Rows from block 8, named by matrix and row number. Each number is 128 + 32 x the weight over its row's rms, rounded and kept within 0 to 255. All counts start at 0. After the name is the row's rms in percent of the matrix's.
# ada: adaLN modulation (shift, scale and gate of each sublayer stacked) (model.blocks.8.ada.weight, 1152x192), inputs 0-191
ada.904 111 [182 114 121  88 105 107 120 163 115 133 169 123 136 152 149 167 158  21 163 139 140 146 159 124 152 144 170 168 184 117 198 147 124 151 151 129 123 149 177 176 146 103 144 146 156 122 153 116 118 167 110 144  71 147  90 146 104 159 161 135 130  88 130 169 127 145 116 115 119 171 140 145 129 167 179 147 109  97 114 119 109 111 121 127 112 150 203 123 147 152 140 108 115 116 143 111 122 141 146 134 140 133 139  31 155  98 131 171 119 168 147 103 129 199 130 123 125 173  72 148 126 144 185 129 116 132 129 134 143 130 191 139 153 149 164 124 172 108 121 160 147 133 140 118 128 144 109  70 165 138 129 146 145 172 163 156 101 242  15 124  90 149  90 129 129 159 155 130 176 102 112 146 156 147  75 160 151 185 131 139 150 134  93 124  23 189 150 122 145 180 148 120]
ada.905 043 [102 101 135 144 120 173 111 108 162 155 144  73 134 108 139 129 109 206  55 121 154  92 106  81 130 123 109 131 137 137  90 144 174 128 142 146 139 119  89 116  98 136 115 168 108 110 130 160 157 177 119 155 215 129 146 164 109 148 151  95 131 140 189 152 148 149 156 115 114 160 159 148 147 115 132 118 146 166 155 151 166 126 147 131 177 108  77 173 114 130 165 113 127 107 150 148  89 141 204 123 128 144 146 163 163 147 149 114 129  87 129 132 150  98 119 143 147 134 175 141 157 135  98 154 170 176 129 126 147 162 104 122 137 109 110 194 102 148 129 132 170 131 146 213 206 145 111 170 106 123 174 207  96  96 130 144 133   5 184 161 179 138 157 201 171 123 108  94 185 154 169 108 144 127 160 131 144  73 136 129 161 129 156 119 218  76 121 108 152 102 126 120]
ada.906 150 [167 138 124  75  84  92 107 167  67 133 159 113 103 160  95 164 161  68  90  97  95 154 111 135 157 121 146 173 143 107 169 112 118 130 159  84 116 148 181 152 111  89  90 149 166 142 117 144 116  60 138 119  55 119  81 117  97  89 163 130 150  75 124 118 121 115 126  90  88 135 147 147 108 169 150 133 122 147  87 134  76  77 113  80 122  55 162  91 107 152  99 135 133 127  97 130  87  87 107 147 117 134  87  60 104  78  99 151 134 171 148 119  97 176  86 132 106 170  71 142 144  94 160 151 143 131 141 152 107 116 154 171 153  81 166  80 146 109  89 164 154 117  92 106 119 126 145  80 128 109  82 108  99 153 160  94  76 129  58 106  68 119  98  97 110 107 171  87 149 101 110  90 151 155  74 165  82  96  85 154  93  96  87  94  69 174 115 133 152 164 167 133]
ada.907 093 [188 194 144 131 138 136 127 168 127 122 180 130 126 132 118 153 141  80 152 166 113 159  86 146 136  98 100 145 131 101 163 104  75 116 136 118 106 125 210 195  99 140 141  86 154 114  91 121 114 153 165 113 101  86 129 171 134 128 130 120 123 117  93 119 142 104 110 184 161 107 124 118  93 156 123 111 215 101  77 159 137 120 163 143  72 155 164 148 187 125 137  93 132 132 138  78 216 100 160 130 111 143 129  83 121 128 112 130 154 161 176 131  82 155 147 117  87 181  85 138 206 118 116 100  98  94  99 179 107 103 133 138 177 158 167 131  98 201 148 155 153  89 125 113 124 185 120 117 120  90 130 143  88 122 153 126 129 255  86 169 154  98 142 140 140 101 100 153 147 135 117 146  88 151 122 136 139 176 148  96 133 130 171 137  98 215 104 166 146 145 166 106]
ada.908 195 [ 78 120  98 154 164 121 151  82 151 127  77 136 181  84 161  84  80 166 118 162 153  90 165 106  90 175 138 102 137 173  84 183 143 169 102 168 132  88  72 117 123 180 156 114  81 110 163 124 110 142 106 141 170 136 158 115 130 168 106  97  90 184 139 160 119 149 127 146 157 141 105 110 164  88 127 173  94 131 154 116 162 129 137 166 144 146  98 154 121 100 162 111 114 123 182 148 118 165 140 100 164 118 169 183 146 175 155 141 112  82  91 147 173  84 165 128 169  71 182  77 110 188 146 113 110 126 105  77 182 175 128  92  82 137  86 159 156 126 145  89  99 142 154 148 138 110 109 174 155 180 172 152 165 147  85 153 155  78 157 121 177 157 140 149 125 178 116 116 117 124 121 165 139  80 172  98 171 121 154  90 135 178 164 171 173  84 174 107  85  85  94 123]
ada.909 067 [123 112 161 127 132 157 120 128 108 104 116 172 112 129  90 133 129 159  51  96  96 160 103 142 162 110  71 104  78  97 113  96  65  77 155  93  81 164 144 125 155 108  91 149 132 139  82 130 157  50 146  53 150  85 107  68 164 102 157 156 149 136 101  86  35 100  65 105 112  52 141  53 130 137  63  98 118 157  80 168  89 114 162 104  69  93  83 107 156 133 108 162 147 149 118 103  96 109 112 168  67 148  88 167 122 100 118  95 140 138 125 142 114 122 136  86  80 138 128 154 123  98  87 148 140  86 131 137 116  96  65 155 138  99 129 132  95 127 119 117 133 104 109 167 161 121 153 150  92 114 103 106  84  82 127 147 116  27 159 139 115 141 129 120 126  92 129 110  97 131 105  91  90 130 113 136 101  45 115 150  80 128 118 105 162 134 107 146 119 122 143 141]
ada.910 112 [ 90 101  93 192 151 118 123 108 146 127  97 142 181 110  95 111 113 175 109 152 128 102 119 124 129 170 102  61  80 176  92 176 111 120 118 155 124 123  61  79 154 146 132 149 103 126 157 135 116  81 141  84 157 112 130  87 171 132 141 116 122 172 138 136  70 136  79 134 116 112 142  47 203 112  79 158  90 153 104 130 150 127 134 139 120 113  97 105 117 130 147 141 113 148 184 176  89 159 132 119 150 132 124 166 156 137 164  91 142 101 112 191 148  91 141 104 131  86 197 102  85 158 100 149 156 104 102  66 183 178  57 120  90  93 105 184 143  97 147  93 107 126 157 179 169  72 131 138  92 162 156 179 107 100 106 109 145  49 155 108 159 176 169 140 144 139 156 102  80 147 140 104 154  84 173 115 134 107 128 112 112 144 154 167 163  78 161  98 108  84  96 170]
ada.911 180 [169 158 119  87 100  83  88 160  62 114 153 118 105 153 102 159 163  74 103 133  88 163  91 167 171 121 125 166 108  97 158 104 132 127 154 107 122 141 157 124 111 116  83 150 156 152 119 159 117  40 154 119  68 129  91 131  99  88 160 142 153  87 150 101 143 114 132  90  65 115 140 135  94 161 132 125 129 159 102 134  73  93 119  88 146  84 175  80  98 166  83 138 149 136 115 127 107 110  83 158 113 136  83  83 102  98  92 151 143 166 153  95  80 168  84 130  91 154  79 135 158 105 128 149 153 146 142 145 109 121 130 152 155  84 163  74 125 121  75 155 119 118  87  76  77 120 146 102 136  86  65  82  90 134 159  91  82 139  62 107  77 110 115  74 110 108 173  97 159 115 115  64 160 141  84 155  73 114  72 143 100 103  98  99  67 175 112 139 154 157 175 124]
ada.912 057 [ 92 122  97 172 151  83  84 104  95  84 102  71 140 129 141 120 112 162 147 105 111 109 162  97 122 141 149 116 155 125  82 121 196 164 122 129 197 109  91  67  81 149  82 150 105 134 171 108  96 126 124 196 137 158 107 113 130 125 111 127 132 136 186 137 201 128 174 120 113 153  86 190 147 104 164 149  55 128 196  90 129 138 137 133 203 121 129  80  74 101 107 144 105 108 127 135  91 145  30 114 139 121 142 152 141 165 101 123 103 101 109  98 141 108 115 108 176  82 164 126 121 126 150  94 126 200 129 114 125 155 162 140  97  86 102 135 151  88  82 127  62 173 149  74  89  58 163 129 141 137 118  88 161 160 102 127 110  22 157  84 147 136 153  83 115 153 144 118 103  86 145  89 125 151  96 112 125 104 136 117 164 126 122 136 150  85 145 112 129 135 106 159]
ada.913 086 [122 157 120 169 168 150 167 111 171  89 137 126 171 119 102 111 139 124 186 176 117 115  84 114 145 131  93 118  78 139 123 144  79  90  97 136 115  83 129 173 135 157 145 105 117 100 118  99 114 106 149  61 133  79 174  86 143 103 115 114 115 144 146 118  78 124  68 168 176  67 125  97 180 114  43 141 135 122  72 134 137 168 172 148  96 159 108 166 173 132 173 109 126 144 153 118 189 123 138 143 111 128 125 118 144 143 156 106 138 126 133 188 101 126 174 118  73 145 135 110 142 127  82 145  99  71  70 103 152 122  72  98 129 163 117 160 102 176 163  99 136 116 172 171 163 193 103 143  97 136 160 193  92 101 119 112 174 195 135 152 175 162 179 205 134  93 135 184  89 144 142 143 113 100 160 108 141 197 184 117 112 148 189 153 132 130 162 145 107  95 121 133]
ada.914 109 [161  64 138  95  93 137 122 158 109 140 171 115 103 162 103 167 175  96  98  68 125 147 142  84 162 105 157 157 124  96 189 120 144 135 158 112 135 167 113 130 116  79 105 139 175 159 131 123 166 117 140 188 109 152  73 140 118 100 181 152 173  57 156 122 131 137 167  99  84 135 139 143 121 164 180 121  99 133 155 106 111 106 107  80 154 120 150 111  96 172  81 159 143 127  87 137  43 116  97 150 133 128 117  61  98 104  93 123 115 157 144 107 141 186  98 123 144 151  74 163 112  94 163 151 192 189 177 141  90 111 169 147 146 106 160 112 133  92  90 156 132 162 104 134 123 125 125  60 137  96  96 106 144 137 168  94  87  31  82 131  93  99 110 106 128 122 155 123 151 129 135  97 155 165  83 167  97  66 100 172 165  92  84 110  61 139  96 131 160 164 147 155]
ada.915 087 [168 101 179  84 112 211 155 161 130 134 180 149  89 146 138 147 154  82 167 104 138 144 129 114 141 103 136 156 147 104 182 111  90 120 135 105  87 158 205 183 105  87 132  97 159 120  83 107 154 148 139 111 123 121 123 150  99 123 130 137 128  93  60 128 130 125 114 147 139 110 145 131  84 154 150 113 225  75 105 164 130 150 137 146  84 122 154 150 182 116 130 125 128 118  86  68 187  80 150 135 101 110 129  67 132 109 108 133 112 161 158 116 103 166 133 111 100 178  93 151 178 106 137 105 111 107 124 173  98  91 144 143 175 158 162 122 118 190 155 144 196 125  86 113 111 207  95  94 114 113 120 133 124 140 148 141 138 242  88 165 126 113  66 134 158 111 108 168 145 175  62 175  89 154 117 141 129 151 141 139 127 116 120 110  76 187 112 172 143 133 155  89]
ada.916 124 [177 166 134  93  98 132 151 145 127 137 205 128 134 142 155 140 172  83 161 135 157 133 123 128 142 102 156 156 175 128 189 130  71 116 119 101  93 132 224 200 120  96 163 108 147 101  97 112  95 175 119  88  94 100 130 184 111 148 117 104 119  92 103 154 129 162 103 157 161 149 120 134 112 132 136 118 184  85  43 164 121 144 173 140  65 128 162 138 159 115 148  87 131 120 112 104 173  93 177 111  99 147 137  29 133  65 113 161 129 150 156 133 106 158 162 119 105 193  84 152 165 129 152 109  85  99 101 162 115  96 157 131 177 169 144 144 127 178 163 131 166 100 126 121 126 174  97  67 141 113 120 166 103 136 150 158 133 207  98 136 113 130  69 163 125 122 152 154 118 111 100 177  91 150 107 122 177 170 150 124 121 127 120 122  70 195 121 146 139 140 134  80]
ada.917 111 [153 124 108  96 113  92  84 158  55 121 126 104 123 157 108 164 143  79  70 134  97 158 116 159 167 147 129 166 117 125 152 128 167 130 164 118 122 141 135 124 136 111  78 181 152 158 149 154 125  47 145 116  72 152  79  94 109 107 178 160 153 113 152 122 136 123 146  55  76 129 158 144 135 164 119 146  98 163 121 104  78  65  93  92 150  80 178  77  79 175 109 151 142 143 129 143  56 130  92 176 131 155  88  99 107  86 110 156 150 157 146  99 115 165  89 147  94 125 111 135 124 126 139 168 149 159 147 122 139 151 118 156 148  71 157 104 145  91  70 159 121 129 105 102 118  88 149 107 148 121  84  98  98 141 152 106  86  68  65  90  96 134 128  79 133 132 193  57 168  96 133  60 190 139  82 165  94  81  88 141 116 118  97 104  83 158 142 123 147 158 163 162]
ada.918 160 [ 87 156  98 157 153 111 157  75 176 102 100 126 168  74 162  75  98 188 180 143 150 106 156 129  87 157 143 103 155 160  92 165  99 149  70 155 122 102 123 134 137 157 169 109  87 106 145 132  99 151 102 126 143 120 183 138 125 156  61  93  83 160 103 172 121 158 116 137 164 141 113 119 151  66 137 165 137 106 124 129 150 191 157 165 100 139  93 151 134  74 163  80 109 126 161 141 169 153 169 101 143 118 155 158 166 141 162 144 127  82  93 130 165  76 178 150 149 108 171 100 115 163 154 114  75 114  89 113 155 151 137  82  95 176  77 171 160 145 149  65 114 127 140 135 128 141  87 141 141 170 144 163 143 147  85 168 175 155 188  93 149 165 124 166 132 157 117 178  77 106 143 174 100  92 169  68 170 168 144  97 131 159 145 149 178 104 160 123  73  74  89 102]
ada.919 153 [180 167 115 104 105  85 105 165  63 109 161 135 108 140  77 151 164  68 106 150  89 152  59 154 150 110  82 149  91 106 150  87  87  87 153 102 118 122 176 147 101 113 100 116 154 134  85 142 125  56 165  78  84  87 111  94 122  89 151 131 141 102 123  89 105  91  90 105 107  65 146 101 106 163  82 108 159 158  60 145  89  86 156  99  90  87 157 105 124 160 118 116 144 156 130 118 151  96 115 156  97 149  92 105 107 102 108 145 168 170 162 113  87 157 102  99  60 160  86 154 176 102  87 152 136 113 116 161 113 107  84 159 168  89 170  84 108 158 104 149 121  92  95  94 113 129 153 110  91  80  76 110  60 105 159  90  93 161  76 115  95 109 147 109 127  84 156 113 131 136 120  89 127 134  99 151  60 120  97 132  85 100 132 123  85 197 106 148 155 142 163 129]
ada.920 094 [163 130 140  94  84 158 153 144 140 117 181 125  94 133  99 137 172  86 152 108  92 146  80 133 149 111 109 133  93  91 173 118  44  97 130  76  77 130 178 215  86  95 126  99 145 124  94 116 122  85 144  39 115  70 124 111 125  82 135 104 126 101  78 105  97 116 102 138 156 107 147  95 114 138 103 121 179 108  40 174  92 129 149 116  58  68 130 115 183 135 111 136 147 136 135  98 168  87 147 137 100 149  87  64  92  58 116 123 145 144 168 155  78 143 134 100  81 167 108 132 164 102 120 142 109  59 116 147 106 106 116 128 155 145 143  91 109 208 142 128 182  72  98 151 115 177  89  95  92 102 108 144  68 109 146  97 137 180 100 161 109 120 121 155 131 113 111 153 100 126  90 146  95 129 126 137 141 162 116 140  87  99 124  96  81 156 122 168 140 121 125 133]
ada.921 087 [159 143 120 118 126 109 122 138 110 102 158 148 158 117 105 141 164  75  94 195  80 140  75 155 183 153  96 113  76 119 165 171  58 112 133 102 108 121 147 172 130 158 133 102 147 113 143 110 112  38 141  41  94  51 106  81 132 119 169 116 128 131 114 108  78 107  70 145 152  86 135  83 153 150  59 161 140 177   6 190 116  78 137 120  81 101 122  99 159 147 134 107 148 138 184 113 124 123 163 132 118 143  84  90 139 112 147 133 151 148 148 165  88 151 159  86  59 138 126 116 186 136 125 156 115  83  90 105 182 149  79 121 147 108 144 141 121 188 132 122 124  99 121 144 143 150  96 120 110 131 119 182  53 125 132 118 116 117  53 128 133 174 137 143 142 118 152 110 114 144 133 117 109 112 126 137 118 144 108 132  77 153 157 130  66 165 152 142 121 114 141 166]
ada.922 153 [178 202 100 100 102  77  87 160  92 119 153 104 108 146 141 148 147  59 119 144 112 155 107 164 141 129 163 172 177 108 158 100 111 145 142 105 117 130 210 149 110 121 112 125 148 123 128 162  83  84 125 110  67 128 108 166  87 112 130 112 123  96 115 136 162 122 132 109 112 150 123 171  80 155 172 143 179 126  76 134  71  90 146 115 118  90 184  92 121 124  99 116 132 128 124 127 173 101 120 144 117 135 106  78 133  97  95 189 142 170 150  67  86 166 104 145 103 166  81 134 163 112 178 124  91 126 108 173 109 123 176 149 155 120 164  84 147 141 104 150 134 115  87  44  67 125 135  87 164  94  74 103  99 167 158 126 101 209  72  88  80 122  89 126 106 135 155 107 163  84 123 120 116 134  87 140  92 152  98 116  90 114  90  81  75 205 136 136 135 155 158  88]
ada.923 184 [ 67 115 116 172 154 127 142  77 183 129  78 133 159  95 157  85  84 201 134 121 166 101 170 130 105 156 133  75 140 178  72 161 122 142  95 148 137 127  73  88 153 140 143 133  84 117 155 135 118 150  91 112 178 124 146 127 147 150  91 108 105 169 133 149 129 148 122 122 150 141 100 118 173  80 134 158 101 120 146 106 147 161 125 152 136 135  68 141 128  89 146 137 112 123 149 146 113 160 131 103 147 130 152 191 156 145 167 117  99  79  78 142 173  79 170 134 175  74 187 103  78 153 145 131 111 120 119 100 150 156 123  98  81 167  79 164 149 113 168  77 101 153 152 148 154 101 129 166 135 173 150 161 155 143  79 162 166  40 202 105 167 168 149 167 124 154 108 142  76 103 141 162 106  91 167  86 163 116 157 109 139 162 129 144 197  61 151 107  89  79  79 137]
ada.924 202 [ 74  96 115 157 163 144 163  71 183 139  94 133 150  84 156  79  87 182 170 126 164  86 171 100  96 150 149  97 153 156  88 156 113 146  82 138 137 102  92 128 130 149 157 129  80 105 141  96 123 161  93 134 166 122 177 138 121 163  78 109  87 171 106 152 122 150 118 160 174 147 111 139 153  74 145 147 103  96 147 124 163 177 129 167 123 139  86 183 144  81 151 112 102 103 146 138 157 137 156  91 146 112 164 173 149 150 159 136 101  72  90 132 155  84 172 127 165 107 175  96 111 152 144 104  80 118 123  99 154 147 146  89  86 179  71 154 153 123 163  75 135 148 161 148 142 151  88 164 149 166 168 142 173 153  81 164 182 132 183 121 165 155 105 169 129 154 105 166  92 115 122 185  99  93 170  80 173 165 166  97 142 169 146 156 185  68 154 122  84  87  81 114]
ada.925 074 [164 130 134  87  80 146 140 175 108 177 149 158 125 163 175 167 129  15  98 123 115 150 125 142 107 131 149 179 143 118 160 135  73 108 165 130  57 136 177 167 134 132 137 141 139 116 108 117 123 131 110 105  87 130  98 162  70 114 167 133 124 126 124 149 139 139  85 121 127 123 137 135  93 173 130 141 167 140  74 125 109  47  97 157 121  89 227  95 167 122 156 127 151 110 144  96 141 107 161 152 135 160 129 108 109 106 132 166 119 165 146  71  93 173 159 147 118 157 114 122 110 152 148 122 114 114 134 139 140 138 149 159 156 106 171 124 143 146 153 148 154 123 108  81  99 154 109 101 151 147 131 136 120 130 131 142 107 211  24 135 102 123  58 123  88 135 152  61 191 114 107 167 162 109 120 164 151 158 142 107 162 169  88 111  57 210 156 120 117 134 164  51]
ada.926 200 [ 76  89 119 177 153 140 151  75 181 138  92 139 174  85 144  84 106 185 142 147 155  90 147  99 109 154 128  82 116 168  87 177 117 142  90 160 115 106  77 129 144 153 166 116  84 103 159 105 120 160 114 114 181 117 160 121 151 154 102 110  97 175 122 150 106 142 107 165 159 137 118 102 185  82 107 157 102 116 132 115 175 156 135 163 133 156  94 156 147 105 164 102 109 124 173 135 125 164 161 105 156 118 158 170 150 151 171 110 108  73 106 156 160  80 166 130 151  94 186  94 107 169 124 108 113 113 112  74 175 169 114  83  94 151  76 185 146 134 155  82 130 131 171 184 161 132  87 159 120 177 179 178 136 127  90 142 176  76 177 146 173 153 138 178 140 154 119 146  97 135 128 158 130  90 173  93 182 147 167 101 148 164 163 161 174  65 169 117  87  83  84 133]
ada.927 071 [174 131 126 120 138 140 124 154 111 124 157 126 135 130 102 136 151  81 148 176  87 151  68 123 153 107  83 166  90 104 139 107  90  97 141 130 139  94 167 167 113 151 138 120 152  99  96 107 135 153 161 110 137 117 174  99 132 114 161 147 120 120  96 112 111 129 110 164 139  81 170 108 107 152  82 104 175 156  39 200 124 108 159 123 105 145 148 154 180 159 146 114 135 140 157 128 173 132 162 157 109 138 106 123 137 119 146 136 159 156 160 168  53 146 119 114  59 180 107 113 192 109  93 140 131 108  77 140 151 120  74 102 146 160 157 119  88 181 131 150 168  88 105 144 152 208  83 170 109  73 163 157  98  87 162  96 147 247  94 180 155 115 156 131 148  88 132 130 160 157 141 115 102 132 148 139 118 206 128 115  94 118 210 124 111 189 103 170 143 149 179 121]
ada.928 124 [159 154 102 108 104  90  89 178  85 117 137 123 122 176 148 184 127  60  55 133 148 144 144 138 135 130 159 172 167 152 154 131 177 155 171 132 120 127 155 105 131 133 133 142 147 140 148 169 108 111 125 145  63 179  58 140 100 129 179 126 160 111 145 138 136 127 139  94  86 160 109 158 110 178 176 150 121 151 168  97 104  37 121 137 170 124 193  79  66 145 125 138 115 125 130 158  95 130  96 141 151 116 142  98 138 141 125 165 122 168 126  82 133 175 112 154 146 120 101 131 119 140 162 128 150 144 135 138 129 144 176 187 143  74 180 126 145  88 108 183  94 133 121  85  98  91 165  86 161 127  98 105 154 161 154 140  79 128  52  88  94 127 106  80 110 146 177  41 192 113 117 107 182 142  98 184 106  73 100 122 144 128  97 119  71 173 144 105 166 166 160 106]
ada.929 065 [147 122 123 127  99  99  66 169 122 107 132 158 134 179 145 183 142  48  20 114 138 137 145 145 146 136 137 142 150 158 147 146 125 137 181 111  83 150 157 105 155 115 125 112 141 132 139 154 124 105 122  93  76 130  36 126 148 126 184 116 165 127 171 148  82 105  95 112 103 133 117 127 143 173 143 146 130 137 120 124 115  31 141 139 109 110 170  59 108 138 138 139 125 129 141 111  49 133 119 145 140 148 121  90 147 122 135 128 119 158 136 112 151 177 127 118 128 125 118 139 130 138 145 152 148 113 109 144 139 147 142 201 147  51 170 162 134  98 175 179 130 121 107 100 162  59 192  85 133 147 112 160 134 143 152 165  81  54  58 103  90 171 159 116 111 144 150  36 170 106  92 122 168 145  97 183 124  56 133 138 128 133  93 115  64 155 146 111 164 154 137 122]
ada.930 105 [105 162  98 163 172 103 133 132 132 117  81 136 179 136 188 135  68 147 110 155 187 111 183 136 108 180 167 109 197 183  90 162 137 172 145 161 149 101 117  90 187 172 163 135 106 100 170 138 100 152  97 140 138 145 108 131 121 185 127 110 124 179 150 169 117 161 113 137 137 165  94 141 158 140 163 169 105 132 166  83 149 123 140 183 136 175 116 146 127  92 164 127 102 108 161 174 143 168 136 108 153 105 177 175 162 161 171 163  98 121  75 119 193 129 174 142 177  92 140 131 111 175 168 112  94 113 106 118 152 162 151 166 111 148 129 176 188 116 188 136  79 178 135 114 142  99 161 142 180 175 155 155 156 183 102 199 129 143 139  98 156 204 141 141 121 172 134 133 153 105 154 167 123 122 131 129 169 112 166  91 133 187 128 172 173 116 166  91 124 128 116 115]
ada.931 136 [ 95 131  87 171 140 102 113 115 123 119  83 151 174 112 145 114  98 128  33 170 135 113 151 125 117 179 129  91 129 171  90 176 133 150 138 157 117  97  72  73 174 174 144 151 101 124 160 150 105  98 109  90 137 124  96 102 145 151 145 111 113 178 149 154  91 127 108 119 120 135 118  98 180 123 120 173  63 152 127  94 151  59 118 157 158 124 105  99  95 119 162 125 113 140 186 166  62 163 134 119 159 121 143 174 136 152 165 146 126 110  95 137 161 105 155 118 144  71 171  96  78 174 147 137 123 109 114  81 176 173 117 135  90  79 117 164 165  91 144 115  88 143 166 140 140  52 152 139 145 167 137 158 133 146 102 150 127   7 110  82 152 172 135 119 114 165 146  33 114 105 144 123 173  85 150 126 146  64 144  97 124 169 148 159 137  93 170  94 107 105 110 125]
ada.932 109 [176 171 147  95  95 121  81 181  73 103 161 140 101 175 128 181 155  52  43 149 122 158 117 158 152 124 132 154 140 113 169 119  93 121 186 111 107 154 172 116 116  99 111 140 168 136 100 158 126  74 155  93  86 121  55 123 119 110 179 134 171  82 125 122 119 108 107 112 107 121 142 117  93 183 136 117 165 171 109 151 101  44 163 114 105 110 184  98 129 152 121 131 149 124 113 145 110 104 115 147 108 144 101  81 130 109 120 139 145 178 160 106 116 182 122 113 108 158  79 162 172 104 139 143 136 117 117 162 110 109 139 200 174  71 184  96 126 130 112 176 132 119  91  87 128 108 173  94 100 101  72 113  97 127 160 135  86 138  62 140  76 124 139 103 119 107 148  80 186 120 122 103 141 152  94 180  91  66 105 152  99 103  94 115  64 182 113 134 166 156 170 128]
ada.933 107 [183 147 144  95 106 127 105 195  78 115 156 132 111 179 124 184 156  43  73 143  96 162 102 159 153 127 132 174 133  98 181 111 133 119 185 104 106 133 174 155 101 126 130 120 169 130 103 138 142 116 152 114  93 129  66 136 114 109 183 155 160  98 128 104 139 128 129 126  97 115 138 130  84 199 142 133 155 129  86 143  94  45 145 131 124 129 176 111 137 162 113 133 135 128 127 104 122 103 112 158 114 152 108  81 104  86 103 154 162 186 167 107  91 188 102 128  78 161  75 144 166 115 145 128 138 128 134 157 112 121 151 186 164  78 195  89 129 153 114 196 156  93  91  93 115 122 157  97 129  96 106 119 109 143 173 116  92 158  47 133 101 101 111  89 156 123 152  70 189 131 101 114 164 146  99 193 111 108 108 144 128  96 133 107  63 193 132 156 177 176 168 123]
ada.934 071 [162 163 148 100 115 109  77 139  84 126 160  96  87 153 105 141 160 115 101 142 120 157  89 158 168 101 109 144 120 103 153  62 177 111 147 131 142 132 132 100 136 118  94 146 157 160 117 185 109 100 157 144 124 158 106 130 147  93 153 167 172  96 146  92 149  94 157  90  81 117 132 156  77 146  98  90 123 134 139 133  84 119 138  86 179 134 150  73  94 169  84 164 138 148  83 160 105  96  92 160 102 138  95 104 133 122  71  98 147 159 157 104  64 149  51 130  97 133  94 146 153  91  75 131 161 121 126 180  69 120  89 131 158  85 152  76  87 140  84 150 114 136 109  90  95 117 178 102 122  69  52 121 103 112 158  91  98  50 111 113 123  89 122  94 120  94 149 146 153 127 153  45 145 159  92 155  57  97  95 148 110  83 104 101 104 147  87 142 178 161 183 136]
ada.935 074 [135  98 140 134 162 170 145 119 147 117 118 166 124 107 108 104 111 127 182 153 115 141 100 133 126 112  69 143  68 141 113 116  90  82 117 127 123 105 158 139 105 155 130  77 112 127  87  96 150  90 151  52 148  83 187 124 150 120 130 134  95 161 103  79 112  94  52 171 142  55 135  87 135 115  57 119 154 116  91 167 113 159 156 142 110 147 119 183 157 140 141 125 132 144 144 111 195 115 109 153 103 141 126 184 108 145 122 100 147 123 144 136  83 120 141  86  65 136 123  98 157 130  79 134 111 123 129 125 141 132  49  93 126 168 119 114  96 177 155  86 151 119 127 135 155 189 121 195  80 116 169 120 115  94 125 104 159 254 147 164 160 113 146 136 160 100  79 156 110 166 118 153  74  81 140  99 108 226 156  91 124 167 165 145 165 155 126 161  86 107 137 139]
ada.936 079 [151 180 110 111 121  96 109 169  69  98 121 118 118 170 135 166 133  48  13 123 108 145 139 157 145 133 140 160 129 122 147 110 119 123 173 132 100 126 166 117 100 147  99  94 143 130 107 132 127  65 139 110  59 135  63 145 101 126 177 127 144 126 155 118 105 130 123 120 108 108 118 135 118 171 125 131 140 142 123 119 101  27 150 126 174 104 172  94  86 144 112 132 127 124 121 116 116 115  78 152 110 116 122 136  93 134  87 181 116 171 127  99 129 173 123 115 111 143 112 146 136 134 141 111 140 170 125 134 127 132 131 196 141  56 166  99 135 104  67 161 130 149 104  59  57  82 162 127 163 121 103  51 138 135 146 119  59 132  50  84  88 123 105  67 102 141 167  43 154 124 100 123 177 123 102 175  95  54 108 120 111 138  97 141  85 178 143 115 125 152 146 104]
ada.937 232 [ 82 111 130 174 181 149 165  80 163 130  82 140 149  74 140  69  81 191 153 152 135  99 136 107  94 151 125 101 122 145  75 150 110 128  83 144 121  99 108 139 128 170 143 104  82 102 131 102 127 147 120 119 183 102 196 126 143 143  90 114  73 185 125 131 129 132 100 154 172 116 119 119 148  77 112 138 140 110 123 133 155 162 133 158 115 141  66 176 163  90 160 109 124 117 157 122 180 136 155 106 143 125 156 205 137 167 151 124 129  81  99 154 139  69 159 124 138 107 181  89 121 157 118 124  93 116 115  97 161 151 109  74  93 163  77 145 132 152 155  70 124 132 150 142 136 147  90 187 125 158 181 145 137 127  81 143 187 144 194 145 189 127 135 176 143 135  91 146 107 142 131 168  89  80 183  75 157 173 170  90 133 161 179 148 206  98 147 121  67  78  99 116]
ada.938 179 [ 97 144 106 181 175 133 154  92 171 123  94 142 173  85 160  90  94 175 156 185 125 103 131 127 104 160 108 101 112 160  83 170 111 138  94 150 109  85 110 140 126 192 164 105  86 104 139 114 112 132 128  90 157  87 186 127 141 156 103 101  95 188 132 139 119 131  85 173 174 107  99 102 167  91  91 162 151 129 104 134 173 155 162 175 125 164  97 164 154 102 168  92 115 143 187 133 160 153 148 109 152 137 157 193 148 175 159 123 144  96 104 151 152  84 178 130 132 103 171  89 144 171 113 121 103 110  92  97 183 171  87  88 100 170  95 169 132 165 154  85 110 118 158 152 150 141  97 178 130 168 178 163 125 119  97 141 164 140 177 132 189 154 156 165 141 145 104 146 101 138 147 165 108  84 181  92 159 166 167  81 124 177 188 162 179 109 169 129  80  93  99 124]
ada.939 102 [180 130 130  66  94 113  99 166  78 131 174 119  90 158 115 158 160  56 145 108 129 167 115 137 144 114 142 175 143 101 186 102 127 108 151 114 136 145 174 147 130  87 100 146 170 138 107 149 135  78 137 134  66 144  92 152  96 101 144 123 145  74 112 121 122 128 142  93  89 136 122 148 104 158 152 121 127 133 109 122  71 110 110  90 127  82 184  75  86 156 101 154 128 119 102 148 114 108  99 149 109 123 101  46 115  84 103 166 114 171 154  80 105 182  94 140 106 163  70 155 106 103 154 135 137 147 154 158  94  99 166 150 161 115 170  74 131 112  84 150 139 133 112  98  98 149 123  69 139  92  63  82 139 143 168 104  72 188  53  95  55 121  90  90  96 131 154 114 138 111 102 102 163 136  74 151  99 124  81 151 113 100  78  95  51 186 109 133 157 160 165 126]
ada.940 066 [119  89  95 148 136  96 129 105 129 142 118  99 190  96 175 113 122 113 166 170 156 123 154 114 128 175 164 112 194 155 135 202 126 178  96 151 112 122 124 146 180 172 171 144 107 112 184 131  97 147 118 168  98 119 146 136 106 186 112  99  75 154 119 169 104 157  96 141 148 180 119 128 164 112 152 186  54 124 114 112 157 149 109 168 105 129 152 142 145 123 176 103  97 104 183 172 122 174 174  91 188 106 145 107 168 130 160 123  93 117 106 150 161 125 158 136 133 116 125 102  98 189 191 115  76 142 113  75 199 176 158  79 126 164 103 126 203 110 146 108 117 106 150 174 160 163  68 136 166 160 158 171 115 165  96 118 136 157  97 116 148 155 107 148 127 181 119 135 128  69 126 143 143  85 157 113 178 172 142  94 115 188 173 159 104 128 177  85  88 121 102 125]